From a checkpoint of a small class-conditioned image flow-matching model.
Model: norm rmsnorm, activation quick_gelu, moe expert_choice, num experts 16, layers 14.
Data: trained on crops of objects in photos (Visual Genome), 123503 training examples, 8.7 epochs.
Rows from block 9 of a small class-conditioned image flow-matching model, named by matrix and row number. Rows with one number within an expert belong to one neuron, the router's apart. Each number is 128 + 32 x the weight over its row's rms, rounded and kept within 0 to 255. All counts start at 0. Numbers have three digits each. After the name is the row's rms in percent of the matrix's.
After each expert's rows are labels from the 100 images, of 14848 (inputs lightly noised), where the router gives the expert most weight on average: "colour at peak" is the nearest of a few named colours to the mean colour under the peak. Only what is clearly more common there than usual is listed. The data: crops of objects in photos (Visual Genome). In brackets: how many of the 100.
# router: router (model.blocks.9.mlp.router.weight, 16x160, trained with AdamW), inputs 0-159
# up: expert up (model.blocks.9.mlp.up, 16x160x160), inputs 0-159
# down: expert down (model.blocks.9.mlp.down, 16x160x160, transposed), outputs 0-159

# expert 13
router.13 117:124161121078148112132115105162177139155137132136081138109117096155107080127126143105152150112074166150122161154122175120158085143135188117116161139088104098129122164118079143111086124107073157149152156112144144165082148155093127093148077096173143108118031100153131124080094142089142047130098125069089111133116040123179110108183031164082139134135178118156066149142134152141103118135170084156146100083141159093181140077130153110138135078120102099073139132088096104131128142172178144
up.2 119:133151134109115130097117197075119150146090129080084177119115095068127117131181157146151118110139126108118098146070149136191125162141081103091089116122085193128180135118102107114154122130126180123137124130131134088126124168134156120075145086124135177175107187125128138113133097070139129150088101126133198111204168099168139127147124114179107061117085115119129203142190153129128131148184070151143144157086149105147116130153036122156094139122093164046118130118118172164174153190135101
down.2 104:104111167100151106145163126134124198105170098131129101143149134118115118100173060122106149067133194068138148144080155080106091109098128189156156126138112081087158210129144080167160100141158116119174084127113078104190160160070154126113140105131118139127132131118136155153203113107167110125148119123145101140177066158095132146147164146148102075132173180142094145207092085124115172134136102139076182099105135117110124129180101121171027185110121117128092103120154154132120156105114126
up.3 085:099154146126130148156142144150101145139113136209132098105201170141111137091140173109089092115128112154095133130080182126137122054107162255096171097078128128165110139091125127171132143152091121110138108081148141139073089125109089157104139215153177114092113147141125144097118116070077141097127113115116120105103097123124147083108069164168063118128154115094096085114144128110112145122119059075097112189182125131158179130107141093096166091186067150110111146129089115109153133141135116
down.3 079:166145088164129141108144167135152158104074203085099170171158116095109139184102164150130156140128119146132117144140132155116119111172120051179109072154148131135166117149198143120162119179122112126109181089111055077093102103126090125150130101123129029179129119089192075134081129139152128112088127143080167133128098151143143096135195107099147111163092021139104136126151128102156128163097140076084129178139128112135153154129099128072155114076147129136096142129140130119126103208132130
up.4 098:127148109158149058141129103154093122133162149089117153102157109087132133147134089133180178149135165071161090099119127186173122135132124062148092065143104090142128124192092085117129107116131140110138102107140163136146123146055100141100128118175089137184116140137137198160130138101100164148176177122096129108127084106136135191130129091153122123168135069163145126147073165150157202057120113087125097084120155107173140060130156176190198148129076082115167179125105150157142178141109147
down.4 108:131148148129155113117162122153175091126188109087132153107165145169080143127108135149128169111109161034121176081106134081134089083150169120132137131086128131131144134129097122161128133113114139194114132103048169139114146106120185149129131094072157193141092142089107159130071135168129148105084140163086127111061127144097153090154088169108098111146158122057123140110099168137181196139128172119150092107121095124218097101156135141102128104186083132056083132149113143166135162196106141
up.5 088:173150160136087173171117121095102119170150069135168091126118157085098120178124072163182128166161109160121121160126182078114107091119171072178131143176104132173108132184121132179111125126156156119121128127101125142151093160128105135149137145120121108140177062125084131120169151181109206115131119128173161181073056152101128158194087178124119064080157103133150101064115119092116161128179152112134158113134164108171171092149125071147147101102159130164117152155133194135164079116105133
down.5 084:130128109113137154117030131181152140105118162131166126050075202123108110139162104092121161148142122074128144128113079111115138150129067134162077122070203094124118123151111180108119147068122174096158190197176102091123108119143164105098135077132139151160143147131148115130123182117133147146155080104118121175136105141145118180134082128124159090101153117137216064112119116138116104151132094129112124144140114101126132166148133068132090147097127081158024144127169086133101101112076152
colour at peak: white (55); pink (34)

# expert 6
router.6 087:104095123101103102086071104092069163132094113101177114176109124128130090111098138110106123085088172151106107132048179139153135162110085114213094133099112150126095121171153103087145155100148110126123128157120118058175099117111140195099129162137152182145120134079149134139174139117125173123192109176145076077116113104074147110082166095115148185092104098109116094159154166129165158138109105082137162158126116125131088088198097122161161141126172165133147097152123161119192080126129212
up.2 120:102122165094111124163129101101115133158113162118099071146074114115114065113149122068109142129088139163147198103110175070168118094040096135137148152083109124124150084085097073119140188112093178134142141143163197099120120166090065108137100106118117128129134083088130153117121022128130102104162086100127109081088123128126100131136132132072168159065146111144037106139157106140109137106108115176144173139166171120165157138166112106105131101135116143114127143194045124127126153152097128
down.2 112:130141107160148092152118106121078139128188128087122118143138151147170104120115146100130071154081045115094023124139117137183115114169135183061000163142114163125132111113136129196084100134156141101130093103202085153132160094108178140114103116098141137058151114129104136119104130126127126175164155145113140138115138166147126095108122151110074178143102094094137230117146078127106055113081106067149129102113126080116139105156151110125122104138176133121120143125128114129143139127117130
up.3 092:148127100146111102134178138084179175109159160095143108133127142107165132115124140081121144131120149188192129108144123118140110073132145152176137127121174223117180165168141154131110094093129108112168052124112107089082136146120155133109175124161077066193140107219147126120122073061093082112142109094157223147127077176156147132126183117161140131073186101148111096127090120165156118126131119078105131181083136126125132181138106180132115178141128152123117157091128093137118105159152130
down.3 097:068094156193125172095087147165164123175119117146148151154124087125101111094174135186104159137166148161105100132165130131135136164124121138123149180129108063148134090216101082122099222130159053116153118113124121154134125098079150065103136164067133153111113143075133079182149172164106178093143105168115088154142148101105115115099126121120176112142066166139122079118111083128092181150099128140153084094155129141159150084053065104141128124154186130098099145156118158124151122098132141
up.4 086:130180126121151187116114143171095143132115081096178104106131177137134087067131105184143120123190187068075083154141103145102122140170085108134135158096107123092117115165140143147120152035147145143128055108126126143122142124098170213098127108136145113148167124125101092071136090082066035114112088190074121123126129185156136115102155132100122129115120114103157124176114136110133150097175079140143104116073108097160090128159135132109120135074159125127146033137123103124153155126153076
down.4 093:227084089077055152085090094123124136168136204164127134118142102149148152182117130068097080054144084138103115177071112110149124126107124179101163095174125110111129049123153143091147145204115127119143132142123110128166169138148107104129170173141096127110125110070145135124107108169196151129176080103192109127118071108137153117130127102116081161099127121130120148088165103080146153166094163131115154131132106140097175128141087150129126216124119124114096205139112127136152102120119143
up.5 093:083153147112101127064148173084172142096112113072147149161118139176119128140104149147187103125113122097117113088094171162153150178160150113174115127167122159121148131140106133134144136157171133152180151203143070084167169077108077113160169150164126141168143157200123119064126114122098095124105157096127163128117165090142139085038099138115132117047116172107125109103092130137163175106071120052148131109136106073109095178130108166139131169145176170109130090062123114160180119154115137
down.5 099:188078104179087125129109023166141102109122133114137115102133127117144079160120104054088128128125146182085151146151134052112138127084122110145167118154135093126121099195130124106154144118116135144088184127122151171102047130137179180165134122105133111084127144113144080127121163160154161089160133169127135180146071145095126124177154145130114185195115081132128146078169138093170126107140131187166180132129102159171196091129106116192109129093133101128175144180166134108182109147118130
colour at peak: orange (32)

# expert 0
router.0 083:105154142180088119111125160169112150140095168120179144098111039106132204136140098155129105114134110076100125083095083210116090127109130144079141109099134178148091161182100161083055085174152129121178156133080100079160093129096142138160133093168095113155147166101135122126138154107116070141130136180177166171142132124136153110120098096151161135119089120188143103104211141106132164096095095060188149091081119168062157147106134117111133161153139120153103108142141122148116162134168158
up.2 096:142177086121087123150102103105177154140076149148177130134063139128144165102130121156146098121166205161114138146180140120100127127136119135128112148135136086214128122118133124110127107043187097134081134121131168117121130118149131167115231088135107201117158096158129076108095108129071122117127158144116118154159178093215124086142147123112114062183151111117222083087092143067153099122110189140135151126141152133112164115133142099067083127126114141150164111148122130185137121140162147
down.2 096:126115182123129141136149082120097138109154111028085151124106098145133128172102143155158155169111102091097156099108076130234100146144113148120114120129101136102158106080152132124104117150106163090021171127129135111106128113136146114165141110149114136123099196165132179190103093112205122086121107112131064170128109183111101155168125127111149114099118116164057125139107128130096100138201150138120150089174085149175062133143121141127127210135152128118099088118089065137106130135107081
up.3 107:116148125118129096130089121131119126195129170075128069140129098161132167108170139158093131124139124089154168178121140200189119130108078125157130118129111120117154138191054128113111146130125149109096101129052112182198125156128136177168129098124173164152115125172151164161115144112087140206114139171080158056124125127076109103120143163110144198148124123122158167174103122128123163109216119142116104128089130051135141124155127204130153127214161164108119129135122135111096125068100162
down.3 105:156143143103128132133169126118183102173141096105166120130117134119149120114129140073063096033131185189186132097130089091093144108177190083148069194129167128162149134078186146109110142203118044182137134127125140096108129097068141168128119168125123143110117140109140061162119103107123103140142124113152113130111132073189128124108170117143128126073114150136104093085108150104131095141072103072103150149131143164110122168113112084074117080132112107131193152134094112153141200168140123
up.4 101:081156077161160039121129109157143182131129127151127169128141106108112157136189140086122133127193100137172121179148152184125160129128148168088108100150150102143147159101107123132123146136103102138172107091050154118139127163137146155122117146172106137156136106128214129082094188101098135137106107105099149202096140127153028096094109163125118107133084138180100094130119085098071084136145131132143161080129103111118128099073184124127105052141093149163193155107126121036119138125137128
down.4 096:148132120164156178117161123118156059158107132135149131134124125147135062091128107151114095155052102142091127065192118113141096174119125084077151145129113086152122098142127190093110181143113163071069140131181070165132170069096124101127118118099119109142174141124078116154138049136106226109127117196127135157155127122135141152118145110167114131134173069141151132121156138125192115116131058155146095166103155098131100062126117163108166145091158113136094096131165088168062132155159112
up.5 089:108172071137152194133118110085121134129161150066127163136134125165135128151171180134122145078154146145138128159067140106116187064131097122084170154118137158161083181089100094136134120155133194119064085103129182076158078149135092105131155122075129119102080162142057138219183153145166103117125099155103114134127124176121128151126130101173155068134144118150142115130140164060105179150125154159121151199092122166165146144103150143117071119122164178150124133155122161095102107106124197
down.5 090:137119202126120154128171128126114150090114132147167152140197039134139136101144058129085130131132135144151107143115127118191134132039108129151129091154131128156137088157087118060106084127136079179127133112142097116098143153101134148159128134167118145157118060132145133099151108148084119100110138079134129094137171110074054129098144170135142090120125186119058173161124112183114148105127157096131089078106107090069119136147120229165126080152149110133137090124130199168168140156179084
colour at peak: brown (69)

# expert 11
router.11 157:127110086165113111127190123087155167066125113108077171134108202172094142130126110100151057171150139150117172147164160097092116131150177160191158123165084130133122157143145151170119121164089089111095168135134110139152176142163115128065137123115131116132139141166075138090145142163106072130050094081141167155134120157120136069092113157112074088146147092078138141127167071085086186105163192164104120109154129139145134095147061149131060160154119071148106118095145086142130137109116074
up.2 082:126122153089154082137128164126089146171126126152133128104197151136067060096084117073137169102146095124046158115159172081015143075134141176090149140114097150156130131081135154126089138121128071101065129113062138141119119189150145139113099160155141109110181135148137102090143107130098099137126100089068204095128128137137140143126126132125132153064125169092119118169154145148116177117143203113139128158142153140116208109078101125130091128128094107118114156110154103062124173128163158
down.2 085:067092100153125063145112145093113100167132111131129163185120077129137082126118170208152133089134098062144159097137118113180132155098131157151122126126154088154162198151098062089120188195156157092166126179064098143133138116125156149091121098177090124100121122174137137179071127148100119139146211120116099162125112121115161098122148131070120129138152111151149144131130120174136128125157126136152182114084166133103149135059087172103146112127186163119187123118096086138153196063149144
up.3 102:119069141131072179154061150177168127147170108146185136049115083108121160112074151111075189136148172135133147133170129116109142134130102140119088130126120164103107140141195116108152131160149127241153138129131130140114088093128097139144129170107070108058113128113131156106150133136157133135113149151179107136168142063106097155133086117133169214157205143126153157072134105137185120132143083172072202138145118112174143126144123146139122159155125094154184145129141095126119157157079121
down.3 083:122089132153136097123127134121171109166195080137150163094133110155063083126185131127191133096116117094204172202097093109129141180076133104075051045101123103113108161143136155133093135134174163096183087113090135140117116129155144143068086148092130077064129165118124106139131122129118148128131135154123093148105089139070157131139115109126132078145129143081127066096055059120104188097126157169157076165123164075132109154070089128132114141150132125155145134141174111097130130127107132
up.4 126:142176138182132150046108104173099130153146167118131112100105097147062157164126091048148143114127123160153119132133117156137095122121144030109114163176116107108123100100126167125145136164120131105127152125096126081144160193130138184177099089135150093130044126074169119069170114148126105107075118076121073151104171098094164118122136067111122065139106103134059087066145135128191128122128138128156130137114113173119079128104141102121158103099075162113118063089149101153151131129109186
down.4 097:119209119132142137116143145151134172163208129131132110134181107094100119164124130215153152107051121144092171117129107119105203180126155109156161072144127153077169108130144183085138147117126155113204146124129107132098147104025151150141134159122086126117162121156106116117121099156129134129091116159094109174153170154102140127196181137133129104109118131182121130179144125130062111124228118138140123152147136123141136107060128126148110090115151132149208068146105116075130126119146084
up.5 133:105041088140075093126136160102110139156121120124093098135153134130122157086140192145149119180150104174125085162139183127200183139118077104139120089157121141083127160151133112092129127117161148176112114100133152095144125169143090138087148182105137153147156099085095174154167150163109098148117156101133123086153176169127155184118188150122097083144074101061076122154119123179096205099146127097141090168094110163126172172183099080114108176143106199152134124118167078131136164084128122
down.5 160:101158073043138127138153095150135104120111092161166152147153149085097149128119097088100108154071104126157158173079213204099159158151133160106196138165151138108109126082159111155153110137172113129136166092112145135091150106105117077101144102117100063142115144138136152171136130102141144204105170110097132153139120123183094110140178118102181178145137151124108188092139089056108086187086109134099118169121168112149141120155033139151137136112121115110140188141114062085128130113126099
colour at peak: black (59)

# expert 15
router.15 057:125121063180092147126096112137113085149161135120171172166131069141098134127116136099167119128077121122141128082131168133129157130134148117142116178077129106068096174116073144102133120093098138160147091081161110148086055135074105181182097170108167101114103114098160182146141118072180120159136172159141128171126114116160201147095135120115096167112108128124120055108173129179150088074154162130135116114086155169165105134173114089128090103162090146228070080137133112113170167118144128
up.2 096:115148107114130188128107134116115136143109089117140126127134123186130140017170085143148136110143103169152151137152103074093115145168114101133129112142153109092098122135104158114154135086110082162065063100129180095208151096149039149175174137145128123144127143133082075164116122087181078130087134154112176130126155088094147173114136229131113087160133124097155160135082061101131122134127097118115124241123139089141138168151101148100157126068098116127130099084153126110128116124130127
down.2 095:181121098084121107149163106105104094214105153138148129121130082154124131146134141152158122137154128100141138089127127166127136154122100166143140135127106100138093136191159129112162122139163130118160139148114098127144081176038149160100062130163068114086137079181151134130104140123145088121155168172108106152134171166130125124122076142152137042090191152168099102125120130074096142063150162129188181076132133089175146117136130119154129155126171124043143081186035132092128183154139131
up.3 095:135163098194115158142137119153092189110076133158164072111125091126078100143087149147140157114100092172178176114120168144187079136089134120087237117131113109103113124170155146137138105136154121148040115125116130107185130146147087107152132150095121122138104044074122112105152116119115059111111163174151130127134066077091146117127141090108131131194128125166138091088083142118104164163108104115142137160128027124147189124111171102078119133124127176123128143146113107132116155142129195
down.3 103:136172135069147121136122148150125114079129156132111199151097130185140138079168121091116136165157166115096107169147110116044170143139113146130043098134149091118123162143142122136094147147099153115167090121129090123116114077132142148129134088118085137081136153189122173185113128175102153119098113156106142142108131163178096097139055152150124082086135126137124223143135106137157088100163125114198098169092174104161080127137143131162155102146097059138147087113037181089107130169088103
up.4 096:115119114157123190160140133165139144147139141155103087136111129165134116129097151151154081173144071151119113144153091129153190128129094115154100168094180142074129192120110110115128095100204175120150104109131107098177134105147125129146096178120155137222138194121135180130121107098145116173098105129135188181127120105085169113078124151162101113234144205115109134174114138108107097168189159156127099127116103087126163132160180140131168099089118103163133090118089124146199110160083078
down.4 100:114091183087092097178124037079143119105114124122125091129124099145144088058135113147122125134141182096126153125160146198080105079067106110086139113107096168156068115155123159164126150199093065103107112116122190201092105130137094110117153112096181114077119079125134165063112121208117121113149127118147074102141188095113130127146134141129126129070116105162151178116085133176138158142101127110119136171130171114129149104117109134120066145182098098144119107124134113106159135077190167
up.5 114:115094082110118088126121127126076178069134046131069106115146109201129104149185092081144078103135144158098145045138100141125139105152107108163086107073118054153130116106142118151130116167112125116182042037129122126121132132143122138086129127129137082144144110127105127133135117129118151085111126125152153181170113100166091140101172051149053119104081164121132145127122146099075128125132152162194144115186136162190087106098141122075156122133100123086092112179120181129127113158138129
down.5 099:198113086126116123090141097069135069129153154136151102103120110102088185125128130175181157134096136103204135202094106148172180143133172148105109088127139173139113121131166170095127099097175111148120154204130082094130130139121130119089166152091125202130064122139129122089173118112172124223149104060117129105096135118192162138171121121186178169090132119088129122135129115216123102119172082152122148158115150138136117105141120119125127163105110116125131196097123140127201134110156115
colour at peak: white (38); cyan (37)

# expert 10
router.10 090:129128177134132116138107127109144100100121166165100119151105087121156152083134171167122131046142164140096151117107076146114144152116131135093125111142154097130141173100112166027190127161130149149185087144109092151118102140120124183155082127177140213155136100149129113191100125146144184098098112174137156153176075145118142160102112064130149157077138198137088108119105091109142126164121087192120146124106174071086078114111098088087141125109184118098071121089144118118117141092183188
up.2 124:135120091128106125159121101146145160085127124095157190133095130125185105132048074132128102100209111134101112132123087127084191115108145111133079107130115118132134143102117086155132157088152104101072199122089131127150141152110090130165098129189079138138073111186159145109145153167106127115162113147097126073116113083189179113191079099153098109123158096128202144122046121099109104085129141128157113081155142102118117120113133126171164133151124046125127120135119140128039042143104126
down.2 112:127159115151134084122143117121098113158175121196085092186216059149054165188127155142137159158132149131086140135128091059131122159115089136156157104138153083167124032138125086186160080105127135151093101101100101140129128128140128126118087190102099154164185147152127150116132119154174100051122138158106090160112078171037150115138120126127087131157134163141106126132140101097107133138147145163099118125130099047167174153164070104136085114123138157159143085111126103149130135119165137
up.3 098:149161138157127105132092146144065115197125115102094127117148162156123163080154128116120131149110088114110076141179160134170137118166119101135121104063099145148095156166150089159062156085104130161189170173128097090131122133104084135188184124104110175130098154101098086078106105187090134137140128127129136097120135177125115119145178053191147175183123103153116130118127150114131118058076130122142107116118202093128183182116146088177112148082158109138124195157147210160119173147117119
down.3 086:154152088066146133135110176155125098135105132127117147116122113093119172119127073095179089158127094128122140102093134140104085132171073145199136132144145182103082135116096159144140095199097158178128171116131190122113152140129224103111113104132137107131158051109157115136152134055126130133101079081101098134108093139160126076105151123131165088092160137136082081153120128133144155159068145128092111138114095097183080123156154136158145123140049158146154188119083065088217102125110147
up.4 100:128120127103087200085133133094105164079127126117138129067142163116152073097101128120111088166073085173170129152127062077055186163106089132186134118112112125134160123125127189136192098105112107097133133143129097134167131181148116099166072133067127174128147091110131213141193122122085087130128194171128119139167153216122145127141083113130093079100109096111152128128105125131142129080134101106131183147128115136159122157198092072114096126126124121149146144120108113073146102133169082
down.4 081:171117124152118093193098200124059127166121064148125079133079104153110164176127148136167148104131152121127094117166132122127104123188097096076164097188131189126130101133134127132113171154125161112102141102140143108089105127128120146105150131159118131121130141072125127123148119160120103107130099109145165097126186000173140096110138105106124129136034129091130133088135148172089144167115124120102108104139117116113131176108206110093111181162141229129103130140101169131124170110066083
up.5 096:086135178131140095111164135116127085144153165151096102132120133096150090144129096206107163087134097102118062093159144126120078088133131111093147070126172182147150090155161217154141163121139097103112127194153147105105178123164110130104162160147124120122083178121116120126096131140133116087077185143167169160101158159073089088160133048114126178187068109116146129177114128116204076142099157149113084072152171132148123168069140114142129113139108151151118153152123158173076100162114105
down.5 100:127188153155068125184184148135095185125126099129157128091153088092128153107159140103133119139054144093149091202109116159161131166117103153112118200162108098126153156123089138128138087107154153088163101050126130189114096131159147138182072183108110139056144086147131153176168088164137122179138089113149113118137152175116139164145122155145154072135170090172131033098130179125117072120099158133123143144109147166091116167134104160161114140113096154166082162111090088109128116125133179
colour at peak: pink (39); white (36)

# expert 9
router.9 070:169087157145150147151091140114111102145093189126098124087140156133169134157101158144148141179131103095078092084114176105188164128109104124114123184131120151127139089152105106158108165091163116145141122079127142137078104115143148119101124148125147143068133201096114131113111094083062120188167095177147129137132197114097173063167179068130182167152072082149137082138130126157134098098123066094153130168109106188179099183134097161127169189091158137138140139157070170162127141159129166
up.2 090:131129216170082108158124086180134145105133105128121168139123128107100119142121134199142161123149096155145151113105126140048076166123133184145142102137153134186135222113125142150179176123175105112098095125101088152108116189158139125141122137122120193139214139143090147114095093151128102151152105166111157136129109120131121102142108140149163134096131137155123091064113139153118098094080094053218125125136115123096152073071147098118181092099077137095170146121141085053113134099092150
down.2 077:120143083105130128139128084102120076070117155131111136129124153149110164099112150124194154153132146113115136105122146118147133107195142067077126116073159115117132085246124131131115118173122110123129124097129124107159168133162094136149143235100120139133106156122114133122105096181061079069114138133085127085180131106108160156100085104134151102123130069117135156103120091087137163151199189121066054124169102090179117125134188118141107112125165134111137135087081136182176106136162076
up.3 099:199133094112089141087136096196131117127144146130142138101132144113081112133090151149141135180109125191184164196103129075126131070128184172146127153142104093125086170126089183205148150110130064228093130147142176127138100122073105172089155140135130126095092139137068156154153132132157115132188131138179101156078115128038123126146119170108170152114148127135127206183124076130083130139079166144149082125111112155094130131136124159081128141098126134141129133089130135128132099172161160
down.3 089:099162130129125144171149134129128097122127125121106039138127045141092144125133092174151122147178144109132110139127116162118172111120143076068119128163090132127115142055175135090113054134120112090133122124097178132128137155116158084180111071135088144200129129162130140120163121169128108127102050126149115132213121143128128161125097129169109114145125043158108116098132108137090117196154125171123085130138117157163017114123069129139141136167172122070109106117200139124109164158190135
up.4 094:160087138130131110197073155153119132109147083135169080155081093107147133095203112115122206018095078170103187102074124088124131159108147100105114096153105155079120193094127155132135140175121141125126094155111138145129130204145125072114153153132109151076117118118129086087168146186196125139164187071085136165133126075191129112124119108148135094134160136105103153106111132161146137193080118161145146155127115115181115170128170122127076131118103134126171170121142122146129121143091156
down.4 101:135140090131140165089098160123141144069116132127117061095138134154104069163067109108117095127075120080110124128149133174136139103092130128099115125110180112132128081185077142130174204104123143173123154160121094100132100112082056193120130001164117134126148142160106104127138080140134136058173162168142136165147081119130135135134145129137156064162131185092134104082160101076158053118144188148126139158110122118146102068113133114158105113097142135127064123143109100126136188145104119
up.5 093:142117113120098177127101141186135124131114144145178030134147145135084191105106158103128128170125150117125069119199137147092127164100081114066164132136115090157148152101160119059121134114169155146136108172116107070131164081127148152166120142102127090108149163128074157146151106087123145099062132141130117119077162083110111096095106100104127090182169233135130122085112049096130126139113167069133161130152203129123162056092142105095121149147159132104137147107104142144121130161078169
down.5 084:097145147127131055086138057121094147171111180128100153107045084121165088126105126159121158140120168151142221171091124143130096096157133185119126121121111168137121125129094105142121095168141144101132164111165102157143128139109096143155098107142136128173116130088134125095149190114128212109135128153138118065106106216152142139186124188077153149111090143096123161148120127153078187175175082128107174095106076113107095184120111136131131094131128186155128160120156110091049108124127078
colour at peak: cyan (34)

# expert 3
router.3 129:117133124104159114154074111116105140122111100107181144152138129134140153125152122166067090114159041134160108160115058144135080081114100118073146132114085167151159137133148124152146129165151098091079147155073100088178134110141101091142195098131084145134126162139131116146148092134177167089148119145105086089118121107113125171175110130202134113182133160143161140118113104102144116183080073103182179114112108050102152171090208123140172135152155069080152167150096084103128073139126072
up.2 107:118112160157139103108131112147154129145183124118105186073178144167105103123124054120131130103161122129087119059153125102113054103119145122168133141138148109191159127114130162107130123175056124143146115131144183134110147130100112095179140138143131098176101144141108147165126046081077169163133165123138156084127088130187166058113074071148130131096127083159140118160132084143107136109136107120091127122131153112119096143128173131153200143216004129110140161145134113135128194156141136
down.2 101:100191143113047132085138111118118101159101092153130131148035101113120199120093168077129091161091144151129104104104163134107159095183133114109188100075129110131152096113100113123143123052179073182129196149103123083139125133099121165108088089153094094137145072171181139228108140071077137130091130083144115105126072136095118075121161126111098147121140102136096218133080111099098125134129129093129136101118129153155129126137107101144138151134148101120116094078121140137128159102161083
up.3 089:094123133196128142100092146141139142152093106088150103127156153197160128119127116163123169138169125156167158122140146173153070116086114144126069132160089173110120185091105115102128143165108172107122175145060060128109139110186156123135134104098133113102178163163122103166172132053117150171149150143126124129135158167121147152094253104141118132121122129116124062111109134078073083101129104080157121188110108166140087136100107128138083127144085069131121128132120053150084175128078164
down.3 077:151124101132157144109107106112063157134060103086122124131115155121151102165127127119128112084128091069141131149123158113065196101120142144151075110140175118162146102162170143156101120126186112136083101094157162142132119172099116145129147104097145195134131180125102128109126179165156110143135107112112134133172174045136109099119120161128147053220104121143177110096095110146147119164043183157141127139119160173051165157122083150167093123063146119144153134121140171180175106168179095
up.4 094:064111075080133091119146121049138139105150155157127141104165204113137090115152124131135167159082083166132083201137133115123077110128181057131132093088114177132115127099131063143121166127144153058168118116146151092117137128153110133166163122098158176139145099103148112171136125117172090128152149089122157170110125138108096132132143096099130142138190154091112162183136158114144158118119137158097137102103120132204123170068148072128114134161100133134113079143079226129117061088197135
down.4 091:150164182169125130118187117138088144145094104151167132133139131124115112125118125116186182139083139129145163187155115143115115111081165205067166101123124103160153182143135137147148119132129128133065147159119194098154108142124091138113113126056150049119135124114101110147083119155128131124086082182141069108150137131134152152112142145196136195155178091187147160140135108114117147141119126105171123168180216114136110105161180195165102141123124129125164193139124060083098130183079099
up.5 103:126089129108124138134161117158152134109165090176100141114175075130166122191060101090114156094137171101143087146182107153143060053097129103131122126107152128144077125110152105105164153120126094138165118076138167169131103155152154169121106092144166166165210117089093153171157082134168190092103132184119135112110092169110199073210123146136130140100146118131081125157084067097054149106168109127110142113090136140173126166169120102123104111084098179109126094127174129115163130138092118
down.5 100:075104117140106137088143168100124085126126083136132129118075186160123163147146153169122097085107126077108114133157127109171158084150128089114123170204117087123120116119092141128097149122154184161150129092131124120126129080139117115156077150096129129079128166177132129098131145109135129168112082077085109172099063158113117148076103100119037110150127147118159079136113107145172167160151142136139171127142128150142137063123185158160130052087164001144096130102154130143040102123144095
colour at peak: red (42); orange (28)